{"objective": "flow_matching", "cond_dim": 256, "targets": ["finding"], "num_classes": 11, "hidden_act": "swiglu", "moe": "expert_choice", "layers": 6, "width": 384, "max_steps": 24700, "warmup_steps": 4940}
Rows from expert 0 of block 3, named by matrix and row number. Rows with one number belong to one neuron. Each number is 500 + 40 x the weight over its row's rms, rounded and kept within 0 to 999. All counts start at 0. Numbers have three digits each. After the name is the row's rms in percent of the matrix's.
# gate: expert gate (model.blocks.3.mlp.gate, 4x192x384), inputs 192-287
# up: expert up (model.blocks.3.mlp.up, 4x192x384), inputs 192-287
# down: expert down (model.blocks.3.mlp.down, 4x384x192, transposed), outputs 192-287
gate.24 083:478465456456533457485506505447504429531466605476419487496441503502473520536563501466510548561499489503423475474560465440481510470499490485513523544470526487443489463497481584498502483492427491462507548563505483360448495515479540462609477493511509416498472541553472552506452509512472511475
up.24 089:476521509465437389447504564478487459502506401526531498530547544524582507496525535498478444535492552570556490480480420501517625460522491426558546444533503485504514492425527469559480459538417544469493502427493529595592479495505542484422482522466605522527411530487532454527463477510495497497
down.24 083:486483512487489475456546606519557421456492449494509464472523522552444476497523499489520493531498470476361521502512522541490506500480456494527452472464575578491508450546491424472400408484487472520464479546514474388518535534531540488505481441499416526457511554526522548501487522461508536503
gate.25 091:481608502495544467486468463543489485516490503504554459532507486469493474498517491452504447542513582532429468532474384499472512523532472539491524488472456521517533466531470451538512544520510521534521467463545478421480505458447506494645453525495536494451462501429507562534486468453458512453
up.25 087:555473493539461547542505518507454523485557529547370527470445485457507481499536512468425559516489515495487534488490417519472520466494522462467480454480493604500482516529531456511512424468475501583455459587473496577598469507492488510464558487628548481465507493542508471512474514516557511502
down.25 084:527536475480518491488499525487517423496491538511546469506541541479515519471489476497547486434489482510469501467545537497477564495526505449468528536541560566521528498505496480491461563482571529406547458522483487440422510506535569528416569514484457445492629525477513538442523501458462535446
gate.26 073:482526482522448477496479617519524535502467557555433481503485521455463430494500469459487538506478396408510492486578558501516485492493445491472528489518546379477457493579494394497354523486544493496474452482521525509537516510506537513571485487530460501550464552448459513484504451549514541551
up.26 096:528528527511410508495475600488555565494493450532489521527522483474504483471482536487407507597496395540532480508506371498491545495521493473474519497503548509414531468554492452518460438532425523554495482364534488450587472511510538522550562471517547436479550479491524506532521507510558500505
down.26 094:517504514519469494551480427545629564478491594539423511478575472516489503509499452505531454431472460481455513497451473548461500506514477493526523510525500573531459505472477614449472566495502485496503492447541503507533472455535474495523475531443458484526310494500504513499516483489452520521
gate.27 121:506478475484487534512503395476468481485499440492379516523525530539532488477490524488515497408517543513486471486502520456507408513487512479475535473526462466502500478518547554514568445523466471505521495542489505456632520509500567552721561519534537521454575506513599473534490488528510514472
up.27 112:473460495483494495449495326504522499541499527494489483545502471567440506499483515501512460542499486429563471471495548549456487469477499476512425542470544514476470541496521419486582465452478463606509480450485499540518558504466510506510519530399471460484648499517464488532536513569458498487
down.27 098:480471428557558528541480497475465397476533594475564490531429527550545485523545515544514498468528463538577503481492614561538459480524522459501530404477427517475520573467527467517544487493439502548507506548512528287493494463519531545440514554532413473470507466487486481465527485517584453530
gate.28 144:526502466532477525501481427478466459492475559560538528512513490542467490445548529522573495504478372434599499509488602464518468477520494471504536459517606451488547495567520483431457556454622439516479503456515539473522535510484477474514500487540405485458500504492476494510527458482513512526
up.28 117:459486478500466548553573485394461486479490534485483439529492515497495534529533455456509495575460422542480507481511517558481475474495514498464489437492549486455430512469509526501665500410532477548489482483503528511474472511421438440508497484560494502375414519520507466532563513496511515551
down.28 116:515514489426529416536509431519557506489514550512467551499472486505497492457506541474522466455492577449570553522498433510488508509523519557484471514449556489478454512453492492511404453439582442557446476504503504537474419483538489489520458478434502529488514508514550542449502513536499494537
gate.29 089:522487538474516476524515560482535561497456456501440513475378541422496510535509521467512490516462453524478479495550540563516459471504480529504487481474456398484496486373466392514604468447440486525473401552525462423581476525511550531452533480473454489536499500490497533508538483499549494495
up.29 095:475506484522454488529509397492503570464536476491552512496409503448468468499482498453424503426527591512463542527472529541534472518474501449443544469506591396586393513509469449450519521511511488522462484588472526567568500478600459488563501487515439454523562463520473512434513498541544471526
down.29 093:487476469489494469541486594479440430480461477519435501535474478518516504499457487519500496428495561514589459498539497497536479533466514540472551453552429401505460509570480428518470499510515510423481502499510534630484452451486491495376535506566586510462578468448517482511453494493512475469
gate.30 136:547521500501449478504528455501534449505497520534488487512464538511496496410448491461499399526515552525490470469509478509495486485460499513507383419460461721473440530568540619470523425482490502504489464538535490515504471493472517498599523505552567490443497473475590463538534494537529522508
up.30 117:503496503462566549544546463526464575508481442505441502563522496532489511589467544491534557481491395483550521528479480546575521487524535521497599549518578349448481483452450499539532517464548522477471545484460486503444445522514465461445500442470457511450501534491427501462489501541509492516
down.30 110:496487471496561494528482496506544362537494486522499527494554483516492519480491473498524452520496638494544548504557424508508479520527488517518627487443476357488476523500516531481479491489449455496511502594479496519460512510516482461461526477480569509469521521507489533476516517562502487533
gate.31 086:544544456513487544567545496513550433496463481457527474484491552481433496479493527427477536557493489482455491442573470533477538473474499487472540496480531505470514522530520460497561548485593519471510497512529515505503481507486511483560493471524486484460452527462474471490433469514539523517
up.31 089:479491531505556540490487553515437523493527492506554489563465548427493504497492497467520490463500406500565509522500594508538460501480499479522617474522535440497529527409538379504566526486529487472516507504461508539518511490530493461472461443481440431501514471528476518514512533473504451475
down.31 087:487506474469509503502502531489486579482454406540440505510452540463495538499518515473535602527505493473515520486544695457529669484491538567443466608486556478479531535430487506499458528489507490499502513545471495457620512507487516525561527475448533484473552535498527498509535492517499486484
gate.32 112:530538443476451455506509487503460376490468342383514450457510506501500457492521457523569501491524591547526472473528384460515487546492485519444523500465469446485514465515544465479467407506530476452454498546501448366402489492466529524585462493521475467489474543488500507491447463520518474495
up.32 090:518516505478501495499448534475603621510502583489520472506452526465496543497499530520432520533482455580480503462540572542497508571530514427543510508537504523497490481504569546517462525433463472514553472485512512555507557532491502444392603566408451489550544467490501521573501479476487521555
down.32 104:521504465525458495548519502499427399510480619500471486500522477582529480514507445502568483476495546549450520506467486441455463501508498479456498428433575485498515482493489571510532459449544479562478504472517513362446484474513503517474500489510426515442463499495519498509467555469518506570
gate.33 109:555457504477581538523524579480539549480518554535530471509441536539515533512533498407486519521461545544551521456471474517491472516485556432520472561495427546540484498505464457515582499471431448469530541506546508623546483527470520440450580503507551528515455444492594511539522515559482495480
up.33 113:550488494503482467521547464556467519474489464502510528518457473475478478487487540456451541546512509561459524501478549498533512559474496516512403460504503436461512513551435416477490392492512533606468492418464480552480476540489451429510522491475475556463480483498491576535493567491553486552
down.33 108:513442425535528533494469584518514473523485566491491488507409446409584470479559488496473519491491491529595482513454563496536468484492485438505545524567524539487500576498479500542527449504491496417538500541484510417395460467519533483460542502495560425437501511436474469500497439524506506479
gate.34 079:593500537480546532489497527518553583484573497519467520478489510527530523532476490527501518486514534507464513477530439486504463494483532488495451529434477525447464488460502491507559554498476511535514450494489516494498515499517487452436556494480524525464519540457506502481532476567515491458
up.34 088:553483515481536463467479540508411463447530409469478532517540512552535509539464492523483515467518527492436480498527448502500437532475488454503506487480450482485498470524482478517472394485489509437487472476476507541500530525531476476392539498449535505452435468472554514524500480541479503474
down.34 090:506515523491486527511480492477417453493535561544440486504522518514505497514545527513537499499502574539534527511418420500512571499495488535494543465422493491485550466449461398533505463467460482528475491484491517530472441509515459490632472503569448449547532505511486554512501498518527527542
gate.35 096:503492447480442525502501556442541571517441492503454496527556500558484463493481529497510534497475415395510506477527462538486485472518506500513555479522490496467506474682486597503467577471526489473528486452481469482478531522495518486497520508363536483615492520500489504549479486483482521520
up.35 110:469534568436539481407462531517425424505516551542555543516522511539534487490449510503510475453546514478412464513543522463511491480485491491553513450509444528514406489345537409526513407519502544471527510495486512414547538457530526527396485492608500544494454492460578522492482524533520468492
down.35 107:507490509477505519476502456493447538515544459489493526487527556438482532449464507538519553485508492500418512467418505470479559510462486514499504597469576479541510539383529537465481402499480518474520475476519503413507531487488465464636528493565517494535577525510501480522504467497490513443
gate.36 085:527514442508523559602485514479607563522480548563488511487475494513452504501443457498506595407517545451509482517504595501485498554514470477518446498487544465524486495533488473516460584482521497492557520466552535568507535516526513490561529538406393553505572468470492502470539496477521475503
up.36 081:452501523521487480445467480402546505542472460481388480471509518516491474505536459455454462508514555498464493448531540511464444494450452522490467479482560411499443531468532433489477497491529432413448464582519519437466552485453574518475508537512573457520511527534496482452461512518496467538
down.36 083:508438479548451560490505471526576493518479483490528520504530482537525496500539476551422469543481446437469503511573412503474509509501504528489591507502505447467479492472549510492584443500536483554515488526463529575552504475465491549413530508475481535511433505432450548511446513465493525509
gate.37 090:527491516472567565428519616481601515498472526470537527518485515483582489556521506520475466507491448436500507480530397522525546465498500448486477504476504503463584490466511551507686530502540515475507440507503479535433493545462501474532514537462506412520441486516519514449494541558496464513
up.37 093:532523443505480517566493367494502576509447462460512489505503486517448460475528472476574516465480397453498495469471601479480493490497508544430535548487531389497461491442495483469577650476495492408482433541521524473485477508473476499510512437493455477526606531504457476510512454493502503504
down.37 086:510536535482512514487533472540469528543539553469377546507508526488514556482444482487494533523513480503490493510587487525489524518537495552467563520493542607502491542453515504500520511471526550518473539443536484484533526439485523490632501500489448490513434533474490455439519500467464504487
gate.38 102:509484493475409471538516464485442574508442494525362499554396495474491457494517545518468542454451476525470470484494532520500461517486498455523505544479506428494499501488517470458603465487425489490465485509455501440533474516548463475566427477556562506462456535493515494475485537496537523540
up.38 096:514559497500427495475539568457493516541541473479507522534536493507528476434488466483421487554475518575442514479511384533474405498521527473485450412533473602468408515500486513559586444518436522533534433580473491443537500493527498556508511525555482505501563532514516536522535530440532502511
down.38 093:508532456473530487420500493471462446490534386545553499488404517462523528451491506434505527456492472512586533496461543525496460545516519476469582568524536604519483491430541475501479501511588478414522460523488458544491480516468527508407553546450499427461450519520518485461481509442494515478
gate.39 075:527487492422545474522494463531595533516475646491438495527481491471469504514517492484502516526505496501386480463583392506512446526516526501494518558533398541456488494509503467493463407541519480424498481580499493459514518524483513530479505504500576457495545486478537504536509509506512471475
up.39 094:454506484509528504490509503522542531455472584491437508507526454524512531491542534425532532502520455608374471499508569511518535470479474503474468501481568657509482521533471435497474565542489511363487491574508465463536425510489497463533442539507587532471471461566480499525444490476506516474
down.39 099:501482471548541559530492454482462530540493517471466477498543516539544534457548517573511506433494468609491431514479571460521485480466470415457471474515439395503525510479501600474557534519478496499518503529510485487477489534552488465426462509535583492475526519497462455480496489507522500553
gate.40 064:508513510501512442535474531474437488527480486489536458519586481545483492471519490533507503559490457565386487463583434477526405528538479479462410406504568471495518477508481558492528485464512472431511504483522496572506528522489514497454488473494545455532464503521530493521522478527467539477
up.40 107:520511527524453490454506563481575504465505642519575485486543468513440463466482521484464488506458509398418468496544440516512553565482478490522511383512530489496488494547440474494473530522525506529488520527523543507478470537518482483497476465482485496460521542517477470515522453437510504525
down.40 106:484508465522519539469517445479652519527502514489596497550524463493547469464534538495508504506501486462587527490466389480444425510482502444501458503553562478495520549497495498506462489498473536512515503544513520441513513483462536496508521514524491481495465459498479412515518452447470502475
gate.41 098:505504532504426517488500505427461496507470524512541478531554511495507489456542516516537510544492418514467453519524450516522477488530481504446409459476499618498493462531472436514518447488448475436495460504519486477524469502502496497546510567498496424432644515457529506557524479533496485470
up.41 103:480495487481430529488529470520456519454467466449551506512488517504467511472502544470520529524509333473566483491531596513540378455534454489485588495516530506505547515539448604464475500485495462438485557537494516440399510504481519497427522529521447434506511525492480494524485481505573537532
down.41 092:469442475510500480539493555497512517548515533478587535499442487436531482473464540468507500541494435549458494493383546509510442467484524436544468471493449582525504513539507506505457463522492512547517514488503495387466515478485496482484480491502474529533579506533486514489511466522531497554
gate.42 086:517493436504465475521525490506385542510450424435438504514533500567537494529451493562510510487497470443527516537563588489493507482548493493465533499541484301496502416441453499452431400521510497481483518496523489455440515499451526464481450482475461503528564507562518578496534503523524467463
up.42 093:532487494500541523486505606537362482481496485423552499515533490491541528503483558472469555577530425512516499466535386502529451456540441470500437463521496518526508463488507562469484474525547498481495460553500466378451488516501470463458547531597530517518460483593442498551506532502473485493
down.42 082:505478515465462477526499483487293563489531568503445544472487487481465455525488516538475554423484452464384482509335589455476490539478484516528454469487471735526463498447503551480521395515436515537504491506538499408494494531484435482587468492546492482418520486534494489518467517491499489485
gate.43 159:497536512412542490539517532489513553520458530481423471517430512480468490540517491475572537404479485475490480501532548473514495519548505493473531615464469355473581513422479387501661566485543471475508504440512504558535504554512541486519466451417452499500520530470544525488505489526506466489
up.43 120:499457529523508487484447479500566481530488437564443488445473528574515482521468476581488483413522531496449501547483495507513518480491513484507582488501503453447463515469541489533420490546454532485492463513506499499565538505552546529603499499491542484542552501488519519481478464517514493443
down.43 106:511548517505465484488523431486520454486487470511446476460519494589480447523497489489507435488507545426499552522522414468466554525479481529502525526465440427533538427537512464482549515517559488502474493483475487691604451512469442491639483495413533540536432484530511501514515547480465541520
gate.44 112:531500483513437517508483528517358522512473526479517497533498552553505479487528495514454476502470595480511477471541552550497420523473522476513507450518523472470484487539516493479395486486515466523513503462505532572531525511471518464475544530482534486436585496513482509504490468543519511500
up.44 111:496511497501456560458518399457483433470447561482446499536581460549495486429526497507530490465453411464566492474510511501490475499501464522487479485490474580430467493557548497498547528507471518582492471569506499426455489517490531494366490531508488521540479519477489518512503491492494503519
down.44 109:483530499510479468508501477484488437502493473518446501513537497515515471502496458493513471537509457527405514491562402500513529497513499503517464486514555413542573512504483437507565511542441484473444511469503544365500556476530472475644504503596533522592518530483447467519490471475532475476
gate.45 084:503521500479468462466480564522476492586476565516507479510501502537544461469481513468574435580487438483476479523521543475473451487493467443496420470498497531457542514551511650475489488498471481499533470480505455490350531489497508501430495534553471495491608511429468494523521499486502491515
up.45 092:436485493489512488471517473496405492528429481510392435448456534537531512562497459493559547534546508418521494517526528537459431526542479533533491617492488416541543474545534454536514513494452471458526540481539449533525524526513537495509417501448465494580484466525468493485501511501406430499
down.45 096:536502522532461452538518452491437443525473510532591512502434470542527499477471527463426463510478456447420479513474542444527587467536518527493522440490516533476537470446561359528515484522585500549497505541504499491504514517492467507536522483503445546537494539507511476518480499513541468548
gate.46 100:480531519494435484507533384529513564517463538502507471486466529487506448544561552458487474549487548553443476499562456503459508490533507513511457462439532559550511491540516614505509566511526490438493517462467494513481467517459505521470467474572442533467582522488468522487527495540420488522
up.46 103:513524514484478492435576505435410477524483524507483489547480519459478499491551529476572542466475536506570469451493473493556512552506508482492503400436509541446504563452478515469551483471543524470451505479507549450470493463488487429557551499566546550449494529465534517525542487524547516539
down.46 097:502539497496432462505508473488492504449480518489454501496544519625487454454523517544531428517471529551584545508386550515549598554463472576535496547500459508567571465489460569492528460538513484508487537488464498473577511506513444520555463488518462522509470458496472541485549460526526495490
gate.47 096:513479495490518502489471537515519580530467536505535481484545557506506527484521439503580457513513580526651485472566476509480516512512547557469445504509425645536532505476485572532486418532546436529506457502540488485446502507496579494463530483434590544483458480464505496512516462511459539458
up.47 093:484508460508522503498476544532441592485545460457432510519512476509434553481492521526448585535481471474624515501520414528522489519537490509489548541546500532530505492525450373494431507535395513493510553521454485422510507515515500532484520525505548514549517481561482559501538526456499472456
down.47 101:508501474546590505536489424480471522541489539497495449499528527562527509510498512573570469529488553465392504506493564444513505506472550472534419465501480457502456500405487465493523574478499484663504522551524484438484478511518521466521459490442427487462447470461524517495513490564495495535
gate.48 060:538511500472484519524514505478537496530480418517490488500494529464460457465504493512493518532475493492470462501597417494492472489524466501451475481525512435400512454606488481501424571493505478502487486497501488459566491461474490525432457511574482469525495529447519500539498451485544481517
up.48 092:462475525521618480445532407499488533532522462492510512520510522498521514519495517518516545506518531587538511480480562471500456490517511528515441474531512474480489524469437504496445515510454526535555488465459520501448565469503460524365484501537508527528490477513539529470533465483481524510
down.48 092:476530521501529489450474624527466483472470492467529472522503580503511506456499479486537455577484550495478475499520590535492538508525466502495537535442440522459523508471522400519468496495440570502528531536504479489453494512457460511581509475661447471520537469466543511493481557475499469493
gate.49 100:526461462535492450528526522433554431517541554505529503490548535527507480501482411592445521551506512517545485515466535553479550478497421469514493565461522361478570495517545511506508446490469542554519486549540482584560534509534533521505494524395548442510522482499445522512517478453498496493
up.49 096:502527467494412476517504531502527446478512569461522455488493500469480459453548482523514529572483536502493502485507504561517530498530501518508382478439504431514510470621508567546476489486506480528449502495535469426546516514507500443492490539566479474539488511473476501532479466456462530544
down.49 088:529472509500420521483501474475614493506527401523437494482474472520512508544488514494456513452464443476462475532564451444486515474504475568483532542473387467513531458513510430534500540475545483464511481566503525667551464565470476495528552493547530452536414522516524484492495549458486536541
gate.50 073:502496539539456545475523540503655503454432571481505480446462481520504482477522515547488513563466536406500494444581505491426408538537489517558485512495484467456442521460499567519442483499478500486479488487514513526464546555465569484454438523564387433469591516559501507485499490455472484499
up.50 084:494458472508514523529536492502380497468532366470492469496566500468515552552540525470564446475530512494576462508468430486500429483472511511450538442466481543555487500512471580522474509505517472450500513500428549529434449496459552496479481524501535494478422552512442491491495540524450481493
down.50 091:515540471520488543505510600481340439516503564513413462485486529506479521512499499496546484563510504448417495500615491557527549488521517432495549517497488542482509519594516501514554520504424526493509525568492496523456525507537495498451528487463490482503649500523507554504478522505482548517
gate.51 108:543480516519505453510499548487501536557456529491430453468486521580518479547525492541512518498454479467492472459541609522458465440490513477459533531464534487499521458460525580508534559503535505508481462432525476523496523532462535475515481454477414445438470501538461486501491477546473471462
up.51 119:530466510476530512489492551469585451502416610470494522497534484510523497481472516508573486515500472531486488496510403532467521476530464537513518514527446603445504431522493572489481489552468501499502472485482462469398481507469551540305516496433533501579398505527535540486501442453499466530
down.51 122:512513511520488472476512371491496521524475414522497505492612540482488481487508476530508436527526446532514506489574369499514480534512503475485554564553548517525531493553508464437455517512574506519472470473496502460460569485487508504661544507534573474542599538493439527502474494449497471464
gate.52 114:479559494490460485451473611504515548456482487513618510470493532441518459496523499470528512490542517514467460537561369447446453502563489515517519457488441570482569479561458551518429503564494500512499489491525483477491506504457550525619412508468473487604555529503500538515484507450510498490
up.52 102:440525497457536430542533478460639504485467503521574516502477470572495554522505562464522507496522501448514507492438542508549488499509482524557491546471502511528530469469459487523541443511483517396478512487517475645623465484514502461357514489484565488564508513511469552480463502507448510568
down.52 103:481492528488502427510507413500540547476588487481479488528446500500504478471471516526491451513493593473573492481519427485483537426533519523501460522479514407533472518494484467484484459503526545497509506527508500558504533518476468478507486471395412527614573491494501453483514486517517536512
gate.53 113:543544492572500528578518550460462538514488530463563523532467553482469456464481525449497542518521374532509475500508334502535497496546528519493449522537516561466495497509526668511470446516530497488469513466495492571430469525447498510482497557462458471547498563514475482559521438515533434524
up.53 108:475513470459515468482468431526445534512496464452474520497495493502482457541531522529560568433484477475547510526510590475507464534489474500491568543530542413527527539457500440510477512554414546485490508503484517564530524500551513517418514533517454569508572462518469534536480511538509451446
down.53 104:492511470453518458472500459494448622458460510491493503551425509459493525502501534474467525524514354538456507495525538518579524488484492459503431542548505610407526502498502505520596500517518518484515529466496549521544519479505525470567524547505555481549538485466524447530460440495502487504
gate.54 090:481515519408504534567452420538505548524519501495543495440504536554399490468494492479575469462504508489469520512463484474468492482504525568450483504505408510485411485487396477506504475486558482477517567429457530418439467471462487467411464444440530539478440520463518533479523525509465489495
up.54 079:442490526464570532503505454505388463490515526504530478527544464477463499477550548485578509470513535486541483504404392536478498499496482548491662510474474470525590476534494466494502628456515488601521551525485483473435470484482501425622474500523493482444464512475482523506473482521460550469
down.54 100:507477457534405528489497474474538516538483514471498515505513455554452495499533487533456501510528470520468545540420561440495465508463506489514526423512418482491474459484500544563519435528567491595467485520499516546510458489496500488514508489458456565484347445499476489510474562470497431538
gate.55 107:502511542481599476485451623430482620489468505516534475498526496517551474504468503431494456415514474446455484464476461498520549507521512532545467466561443563564504487581490600526508504559437449382485478438526520506558476511437510484462515506423587516580512494443598502507535467509446510507
up.55 099:516476481513582495544474517493560553543485521478526454499501556524483528545506500505518540474469473492547462466474483530494494446474500504523564490519442620495500478551467548467377568515506489443513502449546470605413556539500514512535526512393494571470482481490484433519542481534477495485
down.55 101:461540531497588500578497467505556505531486470490594524517614465525476480452518499529556471432500569492485460487534533491489445504524495534515488447471483412484541524485507443504529447547426471486474478556512516630507540491528535499484493519492533492525524469507457493497517445548517454468
gate.56 079:518443500534537485537488482484557532490495519483490534540530504525472451539515483438459540501502494496547510456493422505486433483519492484482466452541525588549542490506473653538468462488508464509529457440512477518497452528481475504446519532605528548509477494490515489498528495493459466521
up.56 092:520491478456482481488487549478521513451511475516472531501573460464490506532521532509578535523551596477544478548483504442525382534541501519493487520463496536480552522508476601538444478473461498481488457506446499490515519514506521517499506502516505535549339501429566558474488518561543503497
down.56 092:502495507513477507465508479526508496467504478514472497500491478529451496485461499438533487532466642500506517506614544487481658550509503548466445499479516463497461489518481510516471483507511487500497498476493469568533503518514500535553517493540402490496690484512517498511482465552523545481
gate.57 110:542568485502431533497502452466572488520505492508422485500525462520539517422491484426521462532505517488449552539451412509445522532500496516484504603456541478527483478563506494482512603522518536583512487506503535533586510459453484510488512526434483482509560535517454506515517508470496525474
up.57 105:490515518479534508540523484494589580480501647515515526517472512467513452493510540486524499492495471460594497498454533495520451499535520518546580469457472509537532527456460513508500523507521483393462492542477500433418514508491504539574460460567476476477552521455519523476477557476513456467
down.57 119:468522495496630525531470428492462529557467531498602477520572531475508468503550486518563429557507509475423518506482572456512464514465513371545515459519555481423528482418411564511494510536511468584490538558495498425459546474567533480465531447524511432501639488474493486500492449543437504495
gate.58 099:485536513446529472541517522520528477499502492428538540544484479474477489477536504451492529467512387574507499501519440446517554516529469547492458577528443518491471511492519520542471478525548449511489476519455483384474477503491491507444491547439508556490564470515471524518493514489515485536
up.58 105:469520452516562554518500484517526607500524508580386518484488479485475470523461510476477491439550513483445534555525507511537627440473535532506513507516496471565488503531513477482520540566558547457508482464441464426493474462507457565499477448456503530507446476470546512465488472506536516516
down.58 091:540521524520474453439511438514489536503468473505512483497580525514456478510484502477508485576481581378526516517566506469528635524491530491461584552540556454475505484519487520508448498522610537539459505472501476682531529499526488515529541483544511543494507504484556541508504476461471508471
gate.59 083:504503483580413568534509535463554429488494557425473471458482519497509512478523533507488483529490499403564486490568456530456459491504520488494497466431550467494496508446555546512432488470541483512521470508510510493408433501461554521579457519559481428521555550553432443460501475487450471532
up.59 087:484431508495465445503542470502477433474488415477500484474514447430467496517535504489499509573469459367500521448505558552469456505530485476472486565469456485484566506499481524535538564461462474421489465500491470533424507474469498469374496519499533450538512532556448477482486505541464490552
down.59 093:519489502493463539560474608462505468534473463475491465538489531525549483523546495481456529457468414359548481482507590505488576464509495471513502478504520551484509516488501360509537440489441535517464525501519484428504534499516529506524506531566601534525397517482489495476465522441545488519
gate.60 109:488494463538557517523547544469564581457491439449499483549459501482509510489495492364522494534440543526455504469475410531474448466483564439487464484482489507470431481583455455516538515480488485488496471413459513533534466494489517463495536494514501472532449507524492488557519527593478479454
up.60 115:483532485554467511501512500460578579445521430401528529556522470481442489480518498460482476478482506590526492477505403512481472495519513440464437483507490590472453502554434419524473510508484462496518494394474463458554504498462510488424539543493506519511569451500514490522538526545504464430
down.60 114:494511537465558485575518566520524624535491504496403477463584535523454473489481509492534504424494654500521528539511464512510602498458475560510444464478463432475494484564437506493462542501489458522465495468530509614446462493542491457525495507445506550583524522469472548468489493535518509536
gate.61 104:452481510518439508498503531484474454486452501485574418472466541550487472450516496440608460589405430452495483485502434467505424509460533523491464496526504563477534515525509583504556467482490478462485488498531526501439432509506531487449437502453563458463422564488512500572524452532486526481
up.61 098:508478500474477480525515496536650455516483608572427500432479429459508468496489478486505460483503557487366485462472474466437477496506511502498456500507453478539493494544541563503444474474569488463468487514482510434439525525485479502531507537492488490509414504474452519527485519516460529544
down.61 094:534495518507465482578535514527518340516507454465564526475479498469486488513487527428568465506512499542545540496459340569514501489465473463541517483551538439551514462563486540468444463540521464446491514499495459431404482503515499499342483486485473525500586517533488564454468513519527499500
gate.62 075:482491517479475493490488503489455546499513425555464492489449490579514519545475482505505496375520517496461463518528525492537463518496488456482494523494486483505555474499513417506552561485539486479500456455489534727562517510574529474476436481446471509445492494464507558503523531502542476478
up.62 098:506475536529456500492498549513472547485555550480493481504542549430507490499522519494514564506491489461611510499499428524544500541507504489484525485479523523483523519552471469480401450521522467428466535559473548622545510512537532481429528523599564544534575521483493455469525463495553515537
down.62 096:494492516550432516564506524485556511531518456490463502520481481489528474512545539488450428548510455516587484530425406444497413504462511509537486435532417555499452485506493575528569506515526482486498523479499515519419446511499488481617509484526451547494417472479510433513496497500501506587
gate.63 094:499514494521475522531505526471435522555464477510462501547512488460519460495543498480488523543466436559482442506511463480471553481533470512455464473512530442500496476508466425490579624521388510438518489468521516407403514464469488539580440495513500501506524560507495496502498471482505521493
up.63 095:495483510484493459488490463509524477501515492472514509523529519575447516492557523476545547584529502499575508473494500516498511468466494562511449470467443421492535481517543433455554508446472510496457477440521515520539536497514483491460505463474515431441438490463432507480433501550479486521
down.63 098:482549491506502550515556474493493490544418549521459470498554481530505499515549472473515423425472523427492521494554491467522545458499477438507493475523603531447591512511479535511512505527474501439463476552496535492420461492500534436620498522451567495509521538483476539493465525496505499518
gate.64 090:513523492467471483503473524520458539549497496562450512493462523511450449476467494480473524400489429458513484472553556479525519478477493529470521526521488446448574490569480504498604461496525471408505489476534544458551469503547490479491463489506569507503543466483558487507482493534516523546
up.64 087:497502549530451501488515527520517499492476457487470454534478497514556560538495538540519457511486527571477524510548451531505521525511502489564458540484517482558416502378579441486512473472410500525526493494507497441433488518525525457472543515383458490467590526491494531484519526544442493469
down.64 107:528491536486501583454434462506537490500437541524512517512492526544491513470476565519565476508497467509482533515451511473518506553458484493443488519491501531548511521452483453547476468564543537646503494503590524446487490586411486437482441499457467515528420503446521517450563484483497393530
gate.65 092:530502489480473518494479453498616489535458430520570479508511538599557459516531511478542463474502564576492507524531395475509480516474495543474526439496456560469522526569496542518498554541520466488485494484504546472461490514507541533582486486458548502486551499423507510545488472487529459426
up.65 092:486509479493497528527481456508587436510504447561595498473496460472482491448540476511498463552533562535522469522518488486472416458493479525494475493501488582498538539497488560481507492527553531506528551505512488482479508497494540566463500567536493464523362483423503524491507482492508521517
down.65 094:537442503479486591461553583499597503496522428448504521505422493503462471459472513408477513483485520583512535470468512491526533492484501500490466511487501499504567422524529564464554513532455471464514473502490486492575455504478501544498530491453317494481619535441463532462488484518567472523
gate.66 099:534529451506532502519489468552450455521457527440524499461487536497461489520523456504566530547512449500477492481529558544467477536511471486517476483547464463518524478541509526523409554479536430469506486478513482373420532520460475505565485512506456502493465475500493489481475472490485470492
up.66 090:508506496495484590558490445548638501486499506515533524538507451411482489479507448481501486440544600473504535518466466501516472476502507542481608524471514444473530466530526436478417647566502546531497490546449521490533468458494478526526479496531478522487457509519506503482479524487530483472
down.66 102:486490522471447486545507443485639510463501480515447523498551535439487487441510488572505478520532519519451532507607509577503410529535485497456530539499505415505523494517547634436498543498523504416529471468510488575536485439450531473518511550493407542438487515534485533501494505495514479419
gate.67 099:509541494495513510448499488495485520518469462533467481487513550534526491499493517588573488588494441472552495489537572487486545492510505485536475470512453445458526499476488450562491405468561506506506487498522532526489527485515528463394465496530449474487469501455504477469537441528502511546
up.67 087:501539514490511549510519541514500536508563498435592516521469530485485540515506490501430458433482543504562510511500526508570515566492524476515478480475489522531466548536496382483564434511553536507507529480468503673541511512525494461456544529463503535437458463493504504505545521517513508522
down.67 093:477492461436591481520505520540490532478472422492415473506496480423547483480522493448536534472531603516568446511425558522534453518522509440512498547535488405475506541567457487516483574485477459434530468555531515626485456470522563471388510473559548457472540448486456506536548465562482473480
gate.68 117:505467476499504508519496418477416461499454442450567446506518572522457488556529563483545517468473529449516484478484464517471423485401508518513542538479491473529510485493541597494570394505553453490481559464516532531573567539490556533558518541534495568502516473468467493504470513498458515509
up.68 097:458463507532476504552495394497534557546508654532408516494432514445499450468506487422487486555504562591470465464482523510496517500523488466475530577500489505497554501579502616467556522488452481576469447512487542424428488491511475500649529456474459457509588502493574480495532486586523512506
down.68 101:483509513451503500516473511494539534475520519498487467483440510486474522480463515506541550488529493611493544487433532516532415480466504505517447512456466528546494514446476314498531482461497526523527541461502527359518442467466540483437458535519503503572369499543454481515550515528523525530